python train.py --crop_scale_min=0.5 --translate=0.06 --decoder_width=256
Rows from block 2 of the image encoder of a small image captioner, named by matrix and row number. Rows with one number belong to one neuron. Each number is 128 + 24 x the weight over its row's rms, rounded and kept within 0 to 255. All counts start at 0. Numbers have three digits each. After the name is the row's rms in percent of the matrix's.
After each neuron's rows are labels from the 100 images, of 14976, where the neuron reaches its highest value: "colour at peak" is the nearest of a few named colours to the mean colour under the peak. Only what is clearly more common there than usual is listed. The data: regions of photos with short descriptions (Visual Genome).
# fc1: MLP up (encoder.blocks.2.mlp.fc1.weight, 256x64), inputs 0-63
# fc2: MLP down (encoder.blocks.2.mlp.fc2.weight, 64x256, transposed), outputs 0-63

fc1.175 128:100129138126132131134092109080117118001155113149121125102121127114159150112143137128137118129137131112114160174104125146114112140138144135116129163130103151142119106140126087126130137118130122
fc2.175 101:229157134142134130129151143175138132186137133136146143136139119135130139168090137106138136162071124141137139138142075165133124133140133128133135141131120110121121136135137137133125151132075142
colour at peak: grey

fc1.145 071:130141122147171152119156172149138135084147130110141113131158130134192165127149170154114067147121130153113177145141132101129156145159135138132160127139168130132141166112145135126119128167148143
fc2.145 089:097073167115122153155108080123110130177096141115128140130126133121101115142155125164122177102148164088120147180115134098119117152106127128111123091129128146166156115123159130121131094104115115
colour at peak: brown

fc1.210 095:134141114142149106134162154149143144241117128108149120142140117163068122143117142145096116118131122131155105084165129119118127144136081147130123111138146110127129128124127151149119128161140118
fc2.210 089:115148151127140117164112087152120122036138115124162104121120133135184129132156123161113180122110175122129108112090135099119153176130137131106120127135136155137150117143114126137144093136115131
colour at peak: grey

fc1.18 156:087145147139134144128133141088146107013127125151126122100127114124188152100124145136129112147122133112101177168115135136119096133153132124131135132159105127140139140139118121121128140127158117
fc2.18 141:210142143137142131154122110196133142170133129131154113133127112134145131173142133154129120121061157132134127129108121121139179160132143126135131130133136152104149131137129132137129112140056132
colour at peak: grey

fc1.68 107:126146125142165149119125157138110187206154135074154133144136117175157146137147148136133089137122128136110133110147157122123136144146110136150131136118115135125131115130117137169121089200128114
fc2.68 100:122122160109110130154105079144121102064110125117145088114139146116144117085117114139119160109121162110119124127093201056125120153107133132131110110118133103117149117135125119122132092116154110
colour at peak: cyan

fc1.23 083:130147110144161112130158159158152149230132128111163117142150125162095131137127153154096093132129119140158119091144128110126139144147090146134133111144169112123133134114139153153127127172144132
fc2.23 075:110122156116137124156104089150111128055117118113153105123117169126152118135160109161113208120109174105127119130127148088116126165119120131109114112130121157158142117139124122124160087120105116
colour at peak: brown

fc1.108 105:130137109140148101130151157150142141234124130110149125140138119166061118143122140147089116118133122130161099081163130113117124140130082146127125108136144116126129114117131148150120132162139124
fc2.108 105:127163159113133114164109088140129130040129110119161096125119159127185117126144120161115176127113176128128111113107135091131149176125142135111115127129126149128152115148109119129143088136116125
colour at peak: grey

fc1.12 039:143135129115125155114119133161112134057169128128152126119165145120194157152178136136140108125124131163146169126131161111116150173132137161103141127125170167149145117102133115141164137122129127
fc2.12 057:101114155110134143143104126127093121166093125096129162113129167127129090148121096148094169142137138089116149110145129119117087140092124115130105082100115120170124084099138109110161116080125103
colour at peak: brown

fc1.75 053:147137118126163143110141165163119138065161125107136124126152138124196154141156160160109082142128133144118185133135135104129166161147136141112162130140178133132139157102151127125129143148132139
fc2.75 073:094064138113129166134113099129104129167083143106123138133123154128103110155144127145115169101138142082131160192119135096122116132120119134120118075120132132146132110096154123127146096079119122
colour at peak: brown

fc1.19 055:133145152131149150120167179130150104137097145130171130157120111133168146120095134123145091135110133109068117138161107121120108117173099131164109128134113086123138179141125159106127103156163114
fc2.19 077:120082099152124143127150113110106128145156127143122130147130063163150145135157132111131144107122120085158125146092141148088150142151089130113148117164135155146103126145141136173057105136125148
colour at peak: brown

fc1.245 047:135141133067125119132103085118121134208110122134122135121124134135064121115120112122138113110139153112160089083063117144114106140126111132114097117117097118148122108110125149126152122089122111
fc2.245 055:104130123128120112102128148144160112099185114157113086138127150138124169135066121098147125167112118166137113118154121176156155112161137122104136150154169124130127153137102148160144162160122140
colour at peak: brown

fc1.227 164:120144152140119101160158103116197091109102122160121138112157136124109104131113099126161106139166130146170123073141112076139137122114135152102129101155126108144150167122111152121134163100151137
fc2.227 151:118088114100121108120106093183110110134106109108121094104155133105101107083114108111107195098114117109109107109117139083113135120108116166115109107107160098113115106106111110109123106107149108
colour at peak: red

fc1.56 079:133149109141156110131159161160152147237125131114158112144146123160090130135122152154098100128129119136153114090149125115123135146148086146134129113145165106124133134116137151151127128167141128
fc2.56 064:102118147124140123148122091154111120044129119120148106126113153134156127144160120155111216119104171107133117129123148097107135167124115131103124114135131164159134116139131124132149087127104124
colour at peak: brown

fc1.101 072:145126110110133114122095093143105148073177112120115132104153149108142131137163135142116095126139126158179157121093144119136158168116154130081154127135167161126123101094147106136158160113101151
fc2.101 110:096121150094131149108109134146110124146093147106113128101118202103086107147099111137120144137133123105108158147149127116143101102093140128128108098094141117140136118088146117103195138092122094
colour at peak: brown

fc1.193 057:131141105129139108131123150142154141242129144123146096136134123152058120126111137146090119115133130134161089076121116121124123139144087138121119112141154110127128116124140146151134136153133133
fc2.193 042:108130111121123109118141130164125123039144108120104130126127184128154110157141122127119181126104125143113114054165143110113124136114103152096126144115136153152104104104105108125144106138109127
colour at peak: brown

fc1.11 096:129123118139117100139128127115130130238108127113120126132121114147045098144113111131103165105136130113157083090161130138113118132113089134121104120128113124135115100134119136139114140127129110
fc2.11 080:147185127142125106145132111162131129033161113151150121129131114143197144116128139147136111137116156164136107090092115120125146159148124133123134168144131133107128136131103128146151117160125148
colour at peak: grey

fc1.166 059:131139113116154136122122135143116141055183120108133134116152145113183137143161151142109064142126123147139171132121149105132161163138149137107163128144175153127133134092151105132145148138114149
fc2.166 082:106088136095126162130107102131112122167096153106115131121121185111090104141135119159106168115143151088115164189147133109129104126113128126121118114124132125142133123092175133116174100089117119
colour at peak: brown

fc1.93 069:132153112143166118128166169162159145217128129117166111147154124157126145131122159157104080136123119144137126100137124112128137143160093144141132115147171107124138146117140156147132118171151135
fc2.93 063:102065144134142129140123096145099115085119128113142117129117141136136129143168124148111226114107165090127125148140150104100135160121107132105131108135132166166129111142143135133135089119108118
colour at peak: brown

fc1.183 168:131141125147137130145093145098100144126180120113127135148152125159129176135140141152115115109129139132113123167140134140096128144172101169140112181114089148140138081158125083162123120187130114
fc2.183 153:176096136122119124135113108194123121141116121118123134117149135119097119106139118140118203087070135114120120125124063099127167131111128178122114115122175127113134117119120118122132103118111114
colour at peak: cyan

fc1.216 054:129133105117121135113130120151117138048171121117151127109168139126136142135150126135099064149145135157159150138126151112150162171128165122108157119124174172119128125119168126147149132149109154
fc2.216 086:104114151079127141129091103130113129165091148108119130123117186110099105130139110162103141120121148066133137165139135113127103124094136135117096091119127116140152115085155131112164107084127092
colour at peak: brown

fc1.191 091:139145115126165129121130157146136145069160116111130114115157143118193155115158169152108066146130134153138184148116143101133159153149143139121168129145163141128139138109151117125137141154137151
fc2.191 106:091074157101130144136102105130115126177089142121110133118124178110083112150156123160126182111149154108111144167160133095126114123101130124118119109101117133169142128119153123101155110099111111
colour at peak: brown

fc1.43 115:110141141135145124132111134080118123021154108143133136121129120118177165118139153135123093128128130110110165186114132132112102140159133134132131168133084151141133113149126096125129136137140120
fc2.43 085:216097116122133127108134148214119133204126129126113133130137089131103128159142123113124157110077113126130122127150084114116146105133117130139136128134140132121111122137130130125128151129097126
colour at peak: grey