{"model": "image captioner", "dataset": "regions of photos with short descriptions (Visual Genome)", "train_examples": 203450, "image_size": 48, "crop_scale_min": 0.5, "horizontal_flip": true, "translate": 0.06, "color_jitter": 0.1, "tokenizer": "word", "vocab_size": 6471, "encoder_arch": "poolformer", "encoder_norm": "layernorm", "encoder_norm_position": "res_post", "encoder_activation": "gelu", "encoder_mlp_ratio": 4, "encoder_layer_scale_init": 0.01, "encoder_parallel_block": false, "encoder_inner_norm": false, "encoder_patch_size": [2, 2], "encoder_depths": [3, 3, 3, 3], "encoder_widths": [64, 128, 256, 512], "fusion": "cross_attention", "decoder_width": 256, "decoder_layers": 6, "decoder_norm": "layernorm", "decoder_norm_position": "pre", "decoder_activation": "gelu", "decoder_mlp_ratio": 4, "decoder_head_dim": 32, "decoder_fused_qkv": true, "decoder_bias": "all", "decoder_qk_norm": false, "decoder_parallel_block": false, "decoder_inner_norm": false, "decoder_positions": "rope", "decoder_cross_attention_every": 2, "decoder_tie_embeddings": false, "init": "trunc_normal_002", "residual_init": "none", "optimizer": "adamw", "learning_rate": 0.00099, "beta1": 0.9, "beta2": 0.999, "eps": 1e-10, "max_grad_norm": 1.0, "max_steps": 12200, "batch_size": 64, "epochs": 3.8, "lr_schedule": "step", "warmup_steps": 610, "weight_decay": 0.4}
Rows from block 2 of the image encoder of a small image captioner, named by matrix and row number. Rows with one number belong to one neuron. Each number is 128 + 24 x the weight over its row's rms, rounded and kept within 0 to 255. All counts start at 0. Numbers have three digits each.
After each neuron's rows are labels from the 100 images, of 14976, where the neuron reaches its highest value: "colour at peak" is the nearest of a few named colours to the mean colour under the peak. Only what is clearly more common there than usual is listed. The data: regions of photos with short descriptions (Visual Genome). In brackets: how many of the 100.
# fc1: MLP up (encoder.blocks.2.mlp.fc1.weight, 256x64), inputs 0-63
# fc2: MLP down (encoder.blocks.2.mlp.fc2.weight, 64x256, transposed), outputs 0-63

fc1.172:115131153143124133131132112063118104047125125134111164120115136087190127122132118116155128137114124112111145183140151155121101122119151124140125158137076150132131134127121108097133143078120125
fc2.172:135140114125101152134129103132113131172156159170127131155140065142116154122123154149165112136187148138157155159085113168107125130152110106130131148152132100151115175112151146136096125148117154
colour at peak: grey (88)

fc1.223:105135100172147142115152179117152141136126138114117125123132130157129126115110156154054182158140110167107147141156103150146143103134145110121173131141145114101127156139148121142083128175136143
fc2.223:144170122117144155155119081117136133137102158127151170090127099119108123108139157191178124110152159140133129124061128089116160154109139156146143122120116120119122110127167121135145094115115136
colour at peak: yellow (31); green (28)

fc1.124:135129132081107119128079064127140136143110125134134130127114137129109113139142106112171129084135150118152100079062121133115111140121116129078100121124094114134110103145128125110168159085102129
fc2.124:112132100135113134082153159149117110099134140140108118110125169120096161136069142086135107162133093122124146121157131185135115097118124122124141126109168114135103147074141143135149164168121101
colour at peak: red (30)

fc1.134:113147164134118140140127090104168115103136137149125148103141124129165107106114092139199079147155143139150136061116154084123116145129130141105114106159124093147146146115100139142141137107156120
fc2.134:196107135127092136121132126209129085132132139136110134136182111135107135167122129142126151097043135133138137142113113088124167122131127160132134132137155120110132127132139137134127116126105133
colour at peak: red (91)

fc1.143:152089150084118101138083069128132145139099120139130133129080151121123107147132119121148127091130140091146126107081107122101123129103106126084108133124106085142103092132129099100146138074122111
fc2.143:123138103156098107091149171140136114105143098149112102124122149129117168149074137087145116142139095180108131114154124147122112103151109118135138170101147117106094171080115142111140160153130143
colour at peak: brown (80)

fc1.182:152120149133123112141145134072102118049116130132116141166121116111178128135119122109154106121112127143092112167128152134137112121128148148146109157117041137134146147163104125115127109107124125
fc2.182:124083121135119140132157128132146117155156144150109163135145014153153141140143134115134132123131117137152122136132108112133115121161135099158157159162133128134141137126128140168078157146141148
colour at peak: grey (85)

fc1.146:133134124143134124149093146092098136125176116123127136151149118159113172140137140147110116108128139133114118169145133137095124143166101169142107180113079151143138078161120083158124126180128112
fc2.146:187077141136128139148126106178136124155130131131123157125142088131111131106158129141130198102071136125135124136115052097140166136126144152147129127136166136116148121131132131141122119128109131
colour at peak: cyan (83)

fc1.94:119144152140118101158157100117194090109102121162121139111155135123109103130112098126161107140167129143168123072141113075138135122114134148103129100156128107145148165119110150120135164101152136
fc2.94:121096115099116108118103096182108110130106107106117096104154137105098104085115106112108193095112119108107107108116138083110137118106115168113108107106160101114115106108110108107125107107148107
colour at peak: red (100)

fc1.90:092142148136135140131120130080136111006140120153125127102126117121184156104134142134134110138129136109108173173110128138116099137152134129126132149144100141142134128144120109124129138124149118
fc2.90:225141146134135128148127112209136133169134128132149116131135116132146131177127132140130127131060152132132125127124099131137171155129139132129131131133132141104145129138128131134125120133067131
colour at peak: grey (71)

fc1.141:132129112140134099134143146133136136234116129108130125138128114163045110146114125142091144109134127121155089081166128119111117137119083140118114108130128120129123106125128145145115138151133114
fc2.141:131177151126130109163114091146135133035146112128165101123122143133192126116137131157121138132122170146130109104093123103138155177137142141112120140139131145113151116143108120139132089147117136
colour at peak: grey (75)

fc1.144:126130127122151155113088155124092172161176144083141136142120118164161161133146142134130105120118137118090129143132152136113117143145111131149117161103098148123124079140118108165118089196116102
fc2.144:102113109107110107108108105151104105103105109105104093108147137110101107069109106116104172100136111108110108112105169080106128110110109155107113107108151090120105106107115109106119109106170109
colour at peak: cyan (98)

fc1.83:145132119139158147122145154148129136049163123113154124128157140122176149133158156150119052150122124158130162143138134095136174159149146130123150119133168141125136152110149131135135132154134153
fc2.83:088086149122113160142103104127100121173086145100135136121118162120095098145145110157111169107136148076125157181117137112115099139100114135115119092121131140143133109103155128112149093085121113
colour at peak: brown (96)

fc1.46:122149146151115088170159102121189088107099105165121139113162140117104106133111103127151119139171124145172123087144110087139143118117135149107130103158133112142148162124119149115137165098158141
fc2.46:098113116102117107111102102154106108113103107105112104103149147105104104071112106112106188102144116109106106107117137093105116111104107163106108104104154093136111104111108105103127111106170106
colour at peak: red (100)

fc1.129:111141158126111124147145092114179090116113137163126142108142129127116102121106080128180105139170138139156116055131124074131122127119131142099117099151131097143148155109103144125134156103153130
fc2.129:149109126107103114121105103192111104118107113109114101110166143109096107102117109128111189087081133113110113111114119093114159123107115180110107110112168109111125109115110111112129099111130108
colour at peak: red (100)

fc1.177:144126125148106128139097078089118125170116133123087090121134124147063103123127102140144179105125153131157082103077135125112127150128121127083111133140100133136103104144126138126143157096096121
fc2.177:083183123118119099116111147174152129078120115141121141088129162120102138136098104111124115160150110133101101116111131171147095111116147117107138124118175120151126162114121131122144182173107124
colour at peak: brown (72)

fc1.85:132111114147178122123150156175124138135154108137159111118125152128155133115133148124082087155146076123117194153188097139139154130122147127141168127124168123118137152117142099131094116138131134
fc2.85:136107156128106143133136108120176140170117176118121098116124105120119148119074165150165135093098129195115147172124129079150147122164149148143129141114117131104156129117129145125142105108144155
colour at peak: green (51); yellow (30)

fc1.64:142148142117131159134133121122158135140148162128143144133154136140185125134132109136189056147134144156136110054115171085132123127134132147128110107137095112133155151137109161145139113101132134
fc2.64:144053147131120161157145110167136083150132161132120108144174073153128137152162123144116141108100161112158140173128128094130132139142139129159154130156142120144154119128153155163127129114131133
colour at peak: red (70)

fc1.28:145146129131098150120155147121139097124092135131127101166113085109109116095072123124157123127115144101091085151127109106135136146155104086169086148144140084100111168139145166109121120125109124
fc2.28:110090088146113132088160122127127136135128127141107141153129105141122127132176142103123107114109083077173126195132157147103128096142110151117139090160143137121091126133129122151074129103121117
colour at peak: black (74)

fc1.16:126143132144139130143089142089104142099181115122133138143150122147140178130139142148120106111134139126112129173132131134096120145174110162137110185114088150144137086156123079158123118180136115
fc2.16:191086124113120121121116121209122122161117119118116139119148108118090116125140119125116192090065124116121116122134077099120162118116122165130121116123164127105126118129119118123126119120106116
colour at peak: cyan (75); blue (25)

fc1.197:124111140125108109132129105104125121204093131131102146128097109142056102146110090111127187111132128095133087106158114149118100115100109123123096120114086124138114108138104132126117129110127101
fc2.197:155184112156126124138154136135129128069157122151157116139134076144196154107107139113146072143123119150138124105089105158130159150155126134128141156140142115098126146126116138147102141153140152
colour at peak: pink (45)

fc1.157:137124143130132102134125126066100118030125104133113141139106124092169139131125140111126112122113117116110144193123142138126112126128151128144132165126056141131126120148127091105133132108123124
fc2.157:132104096129120128101151162128137130181156136160087156141127052138119153136126152104147134125141096154138141130152092127113107095164122090149148167145128119141106158125136146137102171149142155
colour at peak: grey (74)

fc1.7:151112116147106100157105121104108110165155117119079122134132135128058122154134111141103202092138124128166090119160128136106156125118108153113122150122108136136121085154137091136124155120110121
fc2.7:078177152139144127156145125074141152094144132143170176134109179136177142105119147141138143169161155136136132138127065136143096167139140128133133142131124142165137143135127131131143133135117137
colour at peak: grey (84)

fc1.78:135161145111151155118152189127146115107119152116187136141109118124178131100110135102151084156118138112080116141154097104129112118168119132154123123130129089128134173129132158113135096157161122
fc2.78:113089100148134138130171124111097133158158117146123133143130087173148148133135134108145136114121110058160123140090141143099145136154089135128143105156130143141089132138141130173064120108126151
colour at peak: brown (91)

fc1.119:137127136130116118133096085099102115055148111135100156120128155084164115121154115123156137120123129126167140164112158142123133144101152135120129157139110158133116095104126097116151165063095130
fc2.119:096153119111093149093133146146108121160111171140088128133133148106086132148079127128147134146147106133122172161130117161126104090128125111125131132099138087137111170099165130081169158106126131
colour at peak: grey (67)

fc1.13:131148126149164149123129157138113188205152129072151130148139118175158147138146150138131090138121126139115134109150156123124139144150110140148132134120117136126134120137120138168122091200128116
fc2.13:126117161112113130158106078148119103069110124115151090114136143117139116083124115142115162109119164107119125134094199061125121160109138134133111110118139106118152116130126123121140087116147107
colour at peak: cyan (80)

fc1.236:114158142121121166110150147149117129118139159130172165116169125133169141147134115118136078131130140167127157140150162152136137149150133162153142109113194173145159167116125137147125099164147121
fc2.236:141108168095133158179113090115103117158112158105144142130141126131164089128156119160108151135137173086147130115107115122123113174106138121127099090131103114159155085139141115142139097084125108
colour at peak: pink (43); purple (28)

fc1.208:133119143128113102141123093104132117218086113150114140138098121129089094130108087111140179105128123084149100116136123151114105119108109131142091146124092120142107108143102124130129121092120095
fc2.208:152171098162117115116148154141147128079164116164124123140139079157166160118094157100156102144110117159143107099133119169129146126155114120132137170150131126106103161143116142155110158153135156
colour at peak: grey (79)

fc1.234:107127117160144165114153149135150103108149144121165095142143098153110156146129114117155045137126136145111102098191152125138150142142119117120118082105109131124128149155138163133147113165135150
fc2.234:136084172098129140142134083129091127140113141125138121104121109125168122110147123127104123108121174045155129189138139134094117149090119129135121109131130141152157123137121128147139106118133076
colour at peak: pink (59)

fc1.148:132137115134141110132154156146149131244112132121152116141130116158061118140110135145097120115130123122149092083161123126118117135136076142139112113136136106130128123126126153146125123153145116
fc2.148:127145130139131107141126101152113118032160112134147106135127117145190141140156135141115180123092162128140108094103138120108158162141109131095126143146137159129131111147108133143109093153118141
colour at peak: grey (64)

fc1.50:107143164125114129139137086109173106117121134156125148097135121130138103106107084131186094144165140135154131057124144078126114139123130137100119098161134091145141146106096138131136146105158121
fc2.50:185118140126096130135117112201128098115124128126121118129172138127107125139120126146128170087047147127125130126105109097131181136122131177117117126126168122100141124129126126127129096126100125
colour at peak: red (97)

fc1.214:123149158136123147137123100107158122111148142144132155119148132129188112115124101145204064150144141147146132065109165090123117142131131142120112110152110099145150143120106143146150127105151124
fc2.214:187084134124091139112133131204128078141130145133100136137186096141107130170135128143120143095062138130141132158128116075112146108129117143143145129136146117131126121134143142138132131118123129
colour at peak: red (80)

fc1.41:111147159142131146133115105090145123043154129152127155115139133118205125110134121141191071151136137131135161118098165114120107142138138136127123127150103115144145136129114128138149129105148124
fc2.41:203096122122104133104137136213122086172123134129098145130178089132107132175132125137119138107071118130137130148142107092109134102126110131142142127134130117137110123131146136126131147122114122
colour at peak: brown (62)

fc1.233:144161126108169131117169171127180140138136116123149132126166126154135156147150155103128063146131125154147122081156157067146133130147139140122156094131089128133135131148105162144138126152121138
fc2.233:112056143140169138183118062145138109169124136123148084117131092126137134111175120154119165131138148103127141153109134117144138165127170108154143119132151115118151117095143123128136113109118131
colour at peak: red (67)

fc1.147:143134147111121106139130110101144138216087128136077127137107117140080113115100098113146154120129123110132092111116106133121103105126102133134098120116056102134121124151094143131130103100134111
fc2.147:137157086168131086119142160131141119088160099152137124133141077149141154120126138102142105152126104158132094076128118165122159128154117126141141165128140130113094150137093135144093158171124162
colour at peak: grey (75)

fc1.110:126148129142164153118128158139113186197154135077155134143139116175163148132146148136137084139124129139106134111145157122125135143148112137152131134115115136128135119132116139169123085200132115
fc2.110:125110154111108129150106080147118096075108125117138090112144136118134118089118116139114161108117159110122121132095209052123120152109134130132114110117135100114146118135127121122132095113159110
colour at peak: cyan (79)

fc1.65:135152152105111167118147153112132109089134161119138136148148117112206165155153138133183102111111145138092113127128159095102122152173100152130101142142129124143162142107111147116147139109152113
fc2.65:111087110148131131144132122126063117141142095108133167137128114148122134139155081122068152142145126057149121135098134153089117149120091108112124115161137141166100122151135124152096114125118123
colour at peak: brown (67)

fc1.127:123126125118156161109092154129092180172168151077143129142116116168160151134148141133133106124117136119088125128133156134117120141136113128149121151100105144120122088132114115166117083195115105
fc2.127:088127121106107113118107097135108101082109111110113091110146140113116111066105111122110162106148124114113115115096190069112120120113113147112112111108142088124118110110116112111117103109175113
colour at peak: cyan (100)

fc1.92:124139127140167155114128154141115187212148139075155126142136113177154138133144143133135091140125128136109130099147156122129135143140113136149131127114126132125130124128117145169121085196131116
fc2.92:119134159114109132158105079131122102058114126119153091115142145120147119091116119145118147113127166114123125133087209064129117160111136130131112113120130103122152120132126122120133092118153113
colour at peak: white (47); cyan (41)

fc1.99:127141129142143120142095143084101140090175106122134137141143120140137177133140150144111105112132132123112136179135132135095117142170112157139118185118080153144132086159126076148123127175135114
fc2.99:192079119117127124122120131206122131175121122123115146124138095124092120125147125124118190093066118118126121129132068098120159111122123152135128120129162132108123121130125125127128126125108122
colour at peak: cyan (87)

fc1.39:121128127121159164108099154131093184180164151075145127141117115170159147134147142132135103127119135122088126121136157130120122140136114128149124147100108143123123096130113120166120082197117107
fc2.39:091128128107106119126108092130114099075110115113122088111145140114126113069104114125112155110147131115115120121093204065117116128112116143117111111111138090120125113114118114114117100110172112
colour at peak: cyan (97)

fc1.95:120143151138129098152162109118200095111098115153123140112156137126111105135116115118156095143159126147176130072144118074143138123113137149101141098154116114141146170122105154120134165103144139
fc2.95:125071115106136110138106075190119120156110110114132077102144121111109112084119112114113194109113121114114113116107147085122145137116135152126115117109166099099121111099115113113123105107135111
colour at peak: red (100)

fc1.33:142139126133156154124131136144145146165175159118140130136165144148186141146148128155171047141135133159145127058112168098127145137140118154137120120134109120128157130137125154157141118122130134
fc2.33:120049156110122145157133110153130095134112144105115110130149139136132121166165105139099166099109162091142133179187123084128128151113132123146145116130125142164150106120137138141143120092132110
colour at peak: purple (58)

fc1.26:128139126146144115141099147086100144101172104116133136142142124142133178135139152143106108112130129121114137179139133138095121140170109157142121185120078152140130083159128077145123128182133115
fc2.26:188078117122131125125118127204118134170124125121116138126132113124095122114148121128122197088068118115126124125126064097117163116124124159133124120128166131112123123126123125125134118123107121
colour at peak: cyan (91)

fc1.232:117121135126103107134127109094129117212090130133112143131101116135053098140108095112128176109135122101139079107146126148118105111104104120135094122121078126136113100136107131130121129107126107
fc2.232:175186104150129112128154141141139127065161115153139121141138078141177146108113144114143083143115117153138105093102114159132149140154124122133139171143131108098114151145104140149110143158136147
colour at peak: pink (26)

fc1.239:091137153131133140135094103081133117012157120154116130097132125117179146105138127135162109136145140116120167159097130139116113145140142139115124156134111140147130120140116099134131131114140121
fc2.239:227147152133120131149138113197141112146132129134151135128152120131141133181104132125134131148052147139130131130138093143141162153132144140126130133128127133099146130143133130134117129132077135
colour at peak: grey (83)

fc1.229:123111136121108109129119098103124122199100130136103146129094111139058097146111087110128189111134126093137085102151114147119103117097111121119095120112086126134110102140105126129123128105125104
fc2.229:160193107159128124135158150132135133069160123147155116138134089144191152111097145104142074141118108151137119105097108158134149146156127134137137158141133112098120145120121136148106144151141153
colour at peak: pink (45)

fc1.171:135137129150166140125137132133133145110177125122140143136159149134210144142162153156165044151124117157144171107112175110130151146140131145143147130147118127130155130127136129150154130131136140
fc2.171:119059171106121141130110101154117103153099138113095127113133143120111119169159112145114174096127167103125139168175119094115107120101118115132132110112118138174148119123149129114171123097132098
colour at peak: brown (94)

fc1.250:133154116153161123133177161162151155214122117104159117148158120162132139131130158149110083139122114151146140101144137113131146148154099146141137111146163112125143153123130156151124119178148127
fc2.250:106088166120139131170105074151119114086115125117147113113116139122141121138172113160108200104115172099120117141119149086116136175112136124117121111122135152159158115145130130135152092119113113
colour at peak: brown (67)

fc1.130:133134124133144144122091152116094165149179133089134142147130125158157173136145144141123106115120137125100129158135146141109122143157106143147116173110093152127129072151125100165120100198120107
fc2.130:123108113107111108109107107168105111118105109104108099109148146107094106071114105120105189090114115106106109108116136094106139111106109168105106105107166098119110106107111108105128103106152108
colour at peak: cyan (96)

fc1.3:131154166137102148130144131104137107132100143159152139143119126109193145120117110086196105127108146127093118168153143106107098097154122148160106142135090126151151143123093151108155105120146105
fc2.3:130121116148140080135148148116086124140148081128147157160132081145160141114149120116084135158133140112134087070130127162093134139140106116109135115134120142150119135174123125105073139176125141
colour at peak: purple (26)